From a checkpoint of a small self-supervised image encoder: 90422 training examples.
Rows from block 4, named by matrix and row number. Rows with one number belong to one channel. Each number is 50 + 12 x the weight over its row's rms, rounded and kept within 0 to 99. All counts start at 0. After the name is the row's rms in percent of the matrix's.
# convs0: first 3x3 conv (model.blocks.4.convs.0.weight, 96x96x3x3), inputs 66-71, a 3x3 kernel for each
# convs1: second 3x3 conv (model.blocks.4.convs.1.weight, 96x96x3x3, transposed), outputs 66-71, a 3x3 kernel for each
convs0.40 098:42 59 63 61 59 56 58 62 48 40 59 53 65 49 56 53 60 47 59 37 43 47 56 58 66 43 52 45 67 57 28 54 56 35 49 53 34 37 45 47 48 42 42 58 56 26 29 44 37 38 46 49 60 71
convs1.40 095:26 38 45 21 28 36 24 43 39 59 61 63 70 65 69 58 49 57 44 39 46 48 43 53 31 38 43 44 43 35 35 61 65 36 74 43 35 50 18 41 46 41 35 42 49 28 61 57 56 45 83 44 76 66
convs0.41 102:55 45 39 59 49 42 42 51 41 44 52 39 48 58 61 57 32 48 53 44 45 45 40 48 37 47 72 37 35 27 53 55 33 46 62 43 58 51 21 52 90 36 42 93 57 55 55 36 47 64 53 43 39 45
convs1.41 100:42 48 63 43 51 72 47 77 55 30 91 69 50 62 47 41 70 59 60 38 45 31 56 30 49 58 49 62 49 54 68 68 50 45 48 51 57 46 84 63 42 79 74 43 54 63 57 52 65 53 69 53 49 38
convs0.42 095:42 53 39 37 41 38 42 45 51 50 27 47 45 41 60 56 47 54 37 22 35 49 37 45 36 34 50 42 34 40 52 35 37 48 50 43 65 50 61 58 50 60 52 39 50 32 69 35 49 42 22 35 43 38
convs1.42 107:58 55 59 76 56 75 38 57 70 60 66 57 34 34 53 34 62 54 45 59 47 58 56 57 58 70 55 38 59 55 48 59 65 37 34 40 45 59 57 47 63 36 54 51 38 62 48 63 42 62 61 57 44 47
convs0.43 103:57 54 59 56 47 43 63 61 31 50 19 38 76 41 44 57 46 66 59 71 57 62 59 44 54 42 52 60 56 46 34 60 50 47 58 60 46 50 40 44 51 46 53 50 64 54 57 46 38 53 40 28 37 48
convs1.43 112:53 66 46 68 66 32 46 55 27 40 57 56 35 65 72 28 51 54 66 64 56 52 48 47 54 55 41 31 37 50 43 34 60 30 33 57 49 58 59 48 48 63 53 48 52 40 38 37 53 50 44 57 30 42
convs0.44 102:49 61 62 61 62 69 65 56 49 44 54 83 63 65 59 19 44 65 36 51 42 28 54 48 51 33 28 54 76 64 54 54 65 56 65 60 49 31 61 53 54 63 54 38 38 51 57 41 43 57 63 34 51 57
convs1.44 083:53 38 26 57 53 63 66 55 43 52 46 56 43 36 41 50 62 53 48 59 46 55 54 46 37 38 23 61 55 64 55 63 60 57 61 74 44 47 46 43 24 26 29 28 28 30 62 34 43 35 49 45 63 48
convs0.45 102:41 54 43 46 46 35 33 40 45 57 47 55 64 59 40 60 48 51 53 52 76 41 36 67 36 33 63 56 41 62 50 42 53 58 45 32 47 61 40 35 54 62 27 50 52 32 35 42 50 33 35 59 48 24
convs1.45 096:49 63 44 52 64 53 62 37 52 60 63 72 43 57 54 59 50 50 47 71 32 70 39 46 55 78 32 58 42 42 47 39 29 48 36 36 51 57 54 41 45 46 22 29 55 44 27 48 56 51 43 37 35 44
convs0.46 104:48 53 62 46 51 61 63 65 56 59 26 38 57 57 67 48 72 61 48 34 40 55 18 38 36 60 60 45 40 31 40 37 34 32 41 43 47 50 39 40 40 53 57 62 44 33 36 46 67 38 43 45 49 67
convs1.46 101:29 27 43 26 22 47 32 48 46 61 46 54 51 49 56 44 65 51 46 38 66 46 58 45 55 53 74 41 51 53 63 59 60 45 55 46 69 53 45 61 43 48 68 50 40 51 31 47 33 60 45 68 72 73
convs0.47 099:33 60 47 52 63 58 44 57 50 53 69 36 56 60 61 51 57 41 61 51 48 61 57 49 41 38 45 50 67 42 50 70 47 47 56 46 62 74 32 61 48 37 46 42 59 63 57 46 53 61 68 40 35 49
convs1.47 097:55 48 42 34 46 51 38 57 65 36 45 37 46 66 60 46 63 20 63 54 45 36 26 47 51 43 44 47 67 65 64 59 58 41 40 49 45 65 64 40 41 54 44 55 55 53 67 74 25 29 35 69 61 42
convs0.48 098:41 56 58 58 42 70 46 58 49 46 65 44 67 60 47 56 82 55 41 48 57 44 54 58 50 62 47 66 54 53 50 52 45 57 57 52 49 48 53 52 62 69 58 56 40 36 47 58 53 38 55 49 60 36
convs1.48 088:41 52 39 42 74 58 61 38 59 69 54 56 64 31 50 62 66 51 36 37 70 47 42 65 61 32 71 44 47 70 48 56 31 59 65 48 46 51 50 53 74 61 46 45 43 51 17 42 52 38 48 66 45 52
convs0.49 103:50 63 42 54 65 47 39 55 55 65 76 57 28 35 42 47 41 30 61 67 46 52 65 53 53 44 54 41 59 57 37 55 50 67 39 40 46 36 54 59 42 50 39 60 70 54 54 40 54 69 38 63 48 55
convs1.49 101:47 41 47 43 57 50 45 74 58 37 38 33 40 71 56 44 55 43 49 36 55 48 42 53 56 51 77 31 59 63 31 45 56 46 52 38 52 68 73 49 59 67 48 41 48 53 55 57 45 47 55 62 63 49
convs0.50 101:55 53 65 47 44 73 44 50 67 36 61 45 34 50 43 43 39 49 48 54 58 32 31 62 54 26 41 50 43 47 27 26 45 35 34 42 69 38 45 50 52 55 55 51 53 67 54 43 38 50 47 46 55 41
convs1.50 098:43 36 54 28 41 25 57 35 40 49 46 43 39 45 35 50 44 36 50 71 38 48 61 53 35 44 59 60 61 57 46 62 47 44 67 47 36 50 38 50 53 46 47 34 44 64 59 47 65 54 61 41 49 49
convs0.51 102:41 48 55 58 62 68 30 63 58 42 77 41 43 82 36 57 54 36 67 44 57 58 60 34 55 48 45 45 56 47 54 40 63 55 40 55 36 29 44 43 53 52 43 53 40 34 29 33 42 46 47 43 41 53
convs1.51 103:65 61 57 50 54 65 58 49 56 79 76 36 67 71 26 59 33 56 35 52 50 65 53 81 21 37 77 45 61 57 42 56 54 35 39 36 40 46 44 32 27 36 47 47 28 43 52 38 40 55 40 49 45 42
convs0.52 100:37 49 64 26 34 43 24 29 37 45 52 26 33 19 47 25 28 63 37 63 66 54 48 76 47 75 36 30 47 62 45 40 55 33 49 55 46 45 46 60 44 55 43 43 58 37 48 43 46 31 52 35 35 46
convs1.52 094:41 47 34 51 34 38 36 58 41 78 69 51 65 33 58 25 66 43 40 50 36 38 66 38 41 54 38 34 65 38 40 50 57 39 59 58 45 30 54 34 35 37 62 51 44 66 81 58 60 62 61 51 49 43
convs0.53 098:37 43 61 43 43 47 36 41 47 52 33 48 58 40 41 76 67 30 60 52 49 42 29 57 68 35 41 35 36 39 66 32 30 59 57 42 32 48 56 48 35 51 57 47 30 53 43 43 59 20 38 64 42 38
convs1.53 096:48 42 35 30 34 45 49 44 47 42 62 61 27 47 55 41 56 78 66 50 39 51 54 40 55 55 29 62 46 35 60 69 53 61 41 48 69 67 56 65 49 55 57 59 65 59 54 49 57 46 57 27 50 40
convs0.54 099:39 42 57 40 49 46 43 53 37 40 44 35 50 50 58 33 68 63 53 61 60 52 15 46 40 41 39 48 41 70 55 53 51 52 59 45 72 32 68 51 37 52 29 28 71 51 34 40 48 47 49 64 48 64
convs1.54 102:46 57 50 31 47 58 42 46 68 41 42 55 32 31 27 65 39 53 41 58 48 83 91 52 46 44 70 43 41 36 54 40 35 45 35 32 36 71 47 35 67 62 19 52 52 33 57 36 40 44 57 54 60 44
convs0.55 101:50 52 40 50 59 50 43 44 50 42 59 53 64 57 75 58 54 58 64 40 45 62 39 43 64 54 66 58 72 41 56 77 83 49 32 45 22 42 36 55 53 65 44 57 52 47 46 47 60 73 82 58 53 62
convs1.55 107:65 50 40 32 35 50 84 59 44 41 69 71 26 39 38 53 57 35 67 47 55 49 33 34 42 38 44 51 59 52 49 57 59 81 91 86 51 65 50 57 44 53 65 60 48 50 65 44 48 66 60 61 70 52
convs0.56 101:38 37 50 46 38 55 35 47 51 50 62 28 41 74 41 60 41 55 44 60 30 68 63 44 62 56 50 41 36 66 54 30 70 52 56 54 50 58 72 49 55 59 59 49 63 44 38 56 42 42 50 23 42 33
convs1.56 100:67 47 61 53 40 40 50 45 30 57 51 46 53 35 47 43 57 41 73 45 58 58 48 60 83 52 66 40 57 50 45 60 55 35 58 55 48 62 57 57 37 64 43 50 51 47 52 50 63 39 33 47 64 54
convs0.57 101:68 55 52 55 54 39 36 47 38 50 56 36 50 72 45 22 51 35 50 39 55 59 51 38 45 48 55 57 64 48 27 32 42 28 41 40 63 56 77 38 49 66 53 54 55 59 65 51 52 42 31 38 47 41
convs1.57 095:41 36 33 49 62 56 53 47 64 68 80 60 45 58 60 65 50 38 30 51 39 42 38 34 32 34 64 49 34 45 55 40 60 54 69 56 38 55 37 38 56 35 35 45 36 53 52 61 61 60 41 69 72 57
convs0.58 103:51 63 68 44 53 71 39 52 62 54 55 48 35 36 57 20 30 46 60 65 69 64 41 53 52 39 48 61 51 48 54 43 62 46 55 56 52 50 53 43 51 51 49 48 56 45 40 38 50 53 42 51 45 63
convs1.58 106:41 35 32 33 51 47 74 57 66 62 48 58 50 35 39 61 38 37 52 49 42 48 39 49 44 33 27 59 62 59 46 64 57 41 56 46 53 59 62 40 52 58 24 22 24 41 44 57 53 40 61 66 40 57
convs0.59 101:41 48 56 59 62 49 50 36 47 66 70 59 35 56 36 47 59 60 50 52 37 59 44 70 52 60 49 60 39 42 68 65 50 57 45 40 55 61 64 50 60 53 65 61 52 49 44 54 34 46 39 51 38 37
convs1.59 095:35 36 36 33 51 39 63 45 50 48 58 58 51 53 60 46 27 42 50 48 52 48 51 41 76 59 66 56 55 36 58 62 51 73 92 66 60 71 75 54 47 53 42 45 50 44 43 39 66 48 67 48 50 54
convs0.60 101:51 48 59 60 46 50 43 35 48 58 53 65 58 50 67 56 48 47 26 52 48 31 45 51 46 56 51 49 62 67 58 47 41 48 60 53 73 89 80 49 50 35 46 36 37 37 41 48 41 40 47 44 45 55
convs1.60 108:39 46 39 50 41 37 47 48 41 52 38 47 54 53 44 64 48 26 40 34 42 43 53 45 35 44 56 64 65 56 52 53 39 55 64 44 63 75 80 54 73 50 53 50 34 41 52 56 66 47 46 30 34 45
convs0.61 108:48 60 46 49 70 50 59 68 76 33 59 26 50 38 61 66 49 59 39 59 68 38 88 26 80 59 48 52 44 40 63 30 48 42 58 34 58 53 49 52 53 50 48 50 53 43 56 55 46 42 46 41 47 38
convs1.61 108:40 37 47 47 48 45 48 48 39 63 44 59 35 69 39 32 65 40 49 49 46 46 50 65 63 62 50 57 33 74 37 44 35 66 40 54 47 42 42 37 29 34 48 32 35 53 61 49 61 51 54 44 58 44
convs0.62 103:69 52 44 59 46 44 62 56 72 41 42 57 47 44 51 61 63 81 85 69 63 62 57 59 58 46 41 37 52 37 47 57 44 62 65 51 58 57 29 47 54 32 42 60 45 30 36 34 54 47 51 69 61 62
convs1.62 095:73 82 64 71 68 49 67 33 34 33 51 42 46 55 67 21 64 83 55 60 40 50 62 42 50 47 42 56 46 46 44 31 56 51 57 48 52 50 42 46 59 53 44 41 55 56 49 37 36 57 30 45 45 53
convs0.63 098:58 56 50 44 45 62 56 52 58 76 41 77 54 36 64 56 64 83 54 51 44 58 47 54 47 44 59 42 60 48 38 62 47 58 61 41 39 43 40 27 19 39 42 47 55 55 49 45 49 71 46 40 52 48
convs1.63 103:41 51 53 59 62 67 49 59 57 69 54 33 60 53 66 46 61 56 51 49 57 53 71 54 46 63 70 35 44 57 30 53 55 48 57 59 47 34 26 58 50 61 44 43 55 54 72 56 40 73 56 56 42 52
convs0.64 097:46 53 60 41 45 57 57 55 59 49 42 47 49 36 37 56 31 62 59 14 39 35 66 26 46 46 74 47 66 45 45 40 47 40 37 47 51 52 56 55 45 49 59 54 73 57 40 54 67 68 37 68 48 66
convs1.64 096:45 52 56 28 32 31 45 55 53 50 51 36 28 52 18 42 41 35 54 52 52 76 29 54 47 40 47 36 31 37 50 52 32 45 56 51 38 39 52 52 48 59 47 44 45 53 51 40 50 59 47 38 74 39
convs0.65 100:56 56 58 59 46 49 52 45 58 46 30 40 42 48 50 40 28 37 45 44 25 56 54 36 37 39 35 47 52 48 50 48 49 56 42 45 51 59 39 37 36 32 39 61 77 54 51 39 51 55 52 43 58 50
convs1.65 092:59 59 31 44 49 28 36 38 24 28 35 42 45 40 48 37 40 39 55 33 55 41 32 36 60 47 59 46 48 31 40 39 42 41 43 66 75 46 24 58 44 59 58 57 61 52 32 53 48 19 40 48 51 36
convs0.66 106:49 58 63 53 53 45 42 63 62 47 64 69 25 41 80 23 42 52 50 28 30 61 87 68 58 41 53 55 40 49 44 47 44 58 60 53 44 53 46 55 45 42 54 63 74 57 47 37 37 56 68 41 50 43
convs1.66 101:50 46 75 59 54 65 37 51 59 69 34 56 71 76 30 56 51 27 64 51 33 52 59 53 64 82 58 34 59 43 44 43 54 43 40 42 51 60 57 57 46 41 43 41 60 66 42 50 53 55 54 72 59 45
convs0.67 098:49 36 51 46 41 57 44 52 53 44 63 72 36 61 55 57 50 62 50 75 41 46 50 28 42 73 53 33 40 35 50 62 58 44 49 51 53 44 42 38 55 41 31 58 49 40 24 31 28 47 43 32 22 44
convs1.67 086:41 40 62 55 37 42 58 53 43 62 53 44 59 56 74 47 22 62 68 62 78 57 55 71 53 37 53 66 59 59 35 52 41 45 55 64 35 51 53 44 40 43 35 25 33 42 27 39 36 42 55 49 64 47
convs0.68 100:58 48 46 42 41 33 39 35 40 38 56 56 63 56 41 62 49 59 57 49 65 58 47 52 79 61 46 59 58 55 51 52 59 42 44 55 57 44 49 39 38 45 35 29 38 65 72 62 73 52 46 45 56 57
convs1.68 103:65 55 58 49 66 30 68 59 47 36 50 35 42 51 37 63 69 71 53 63 59 58 50 55 47 46 63 40 42 54 41 53 67 57 62 49 55 29 41 56 43 43 71 46 71 68 61 56 47 51 48 00 35 46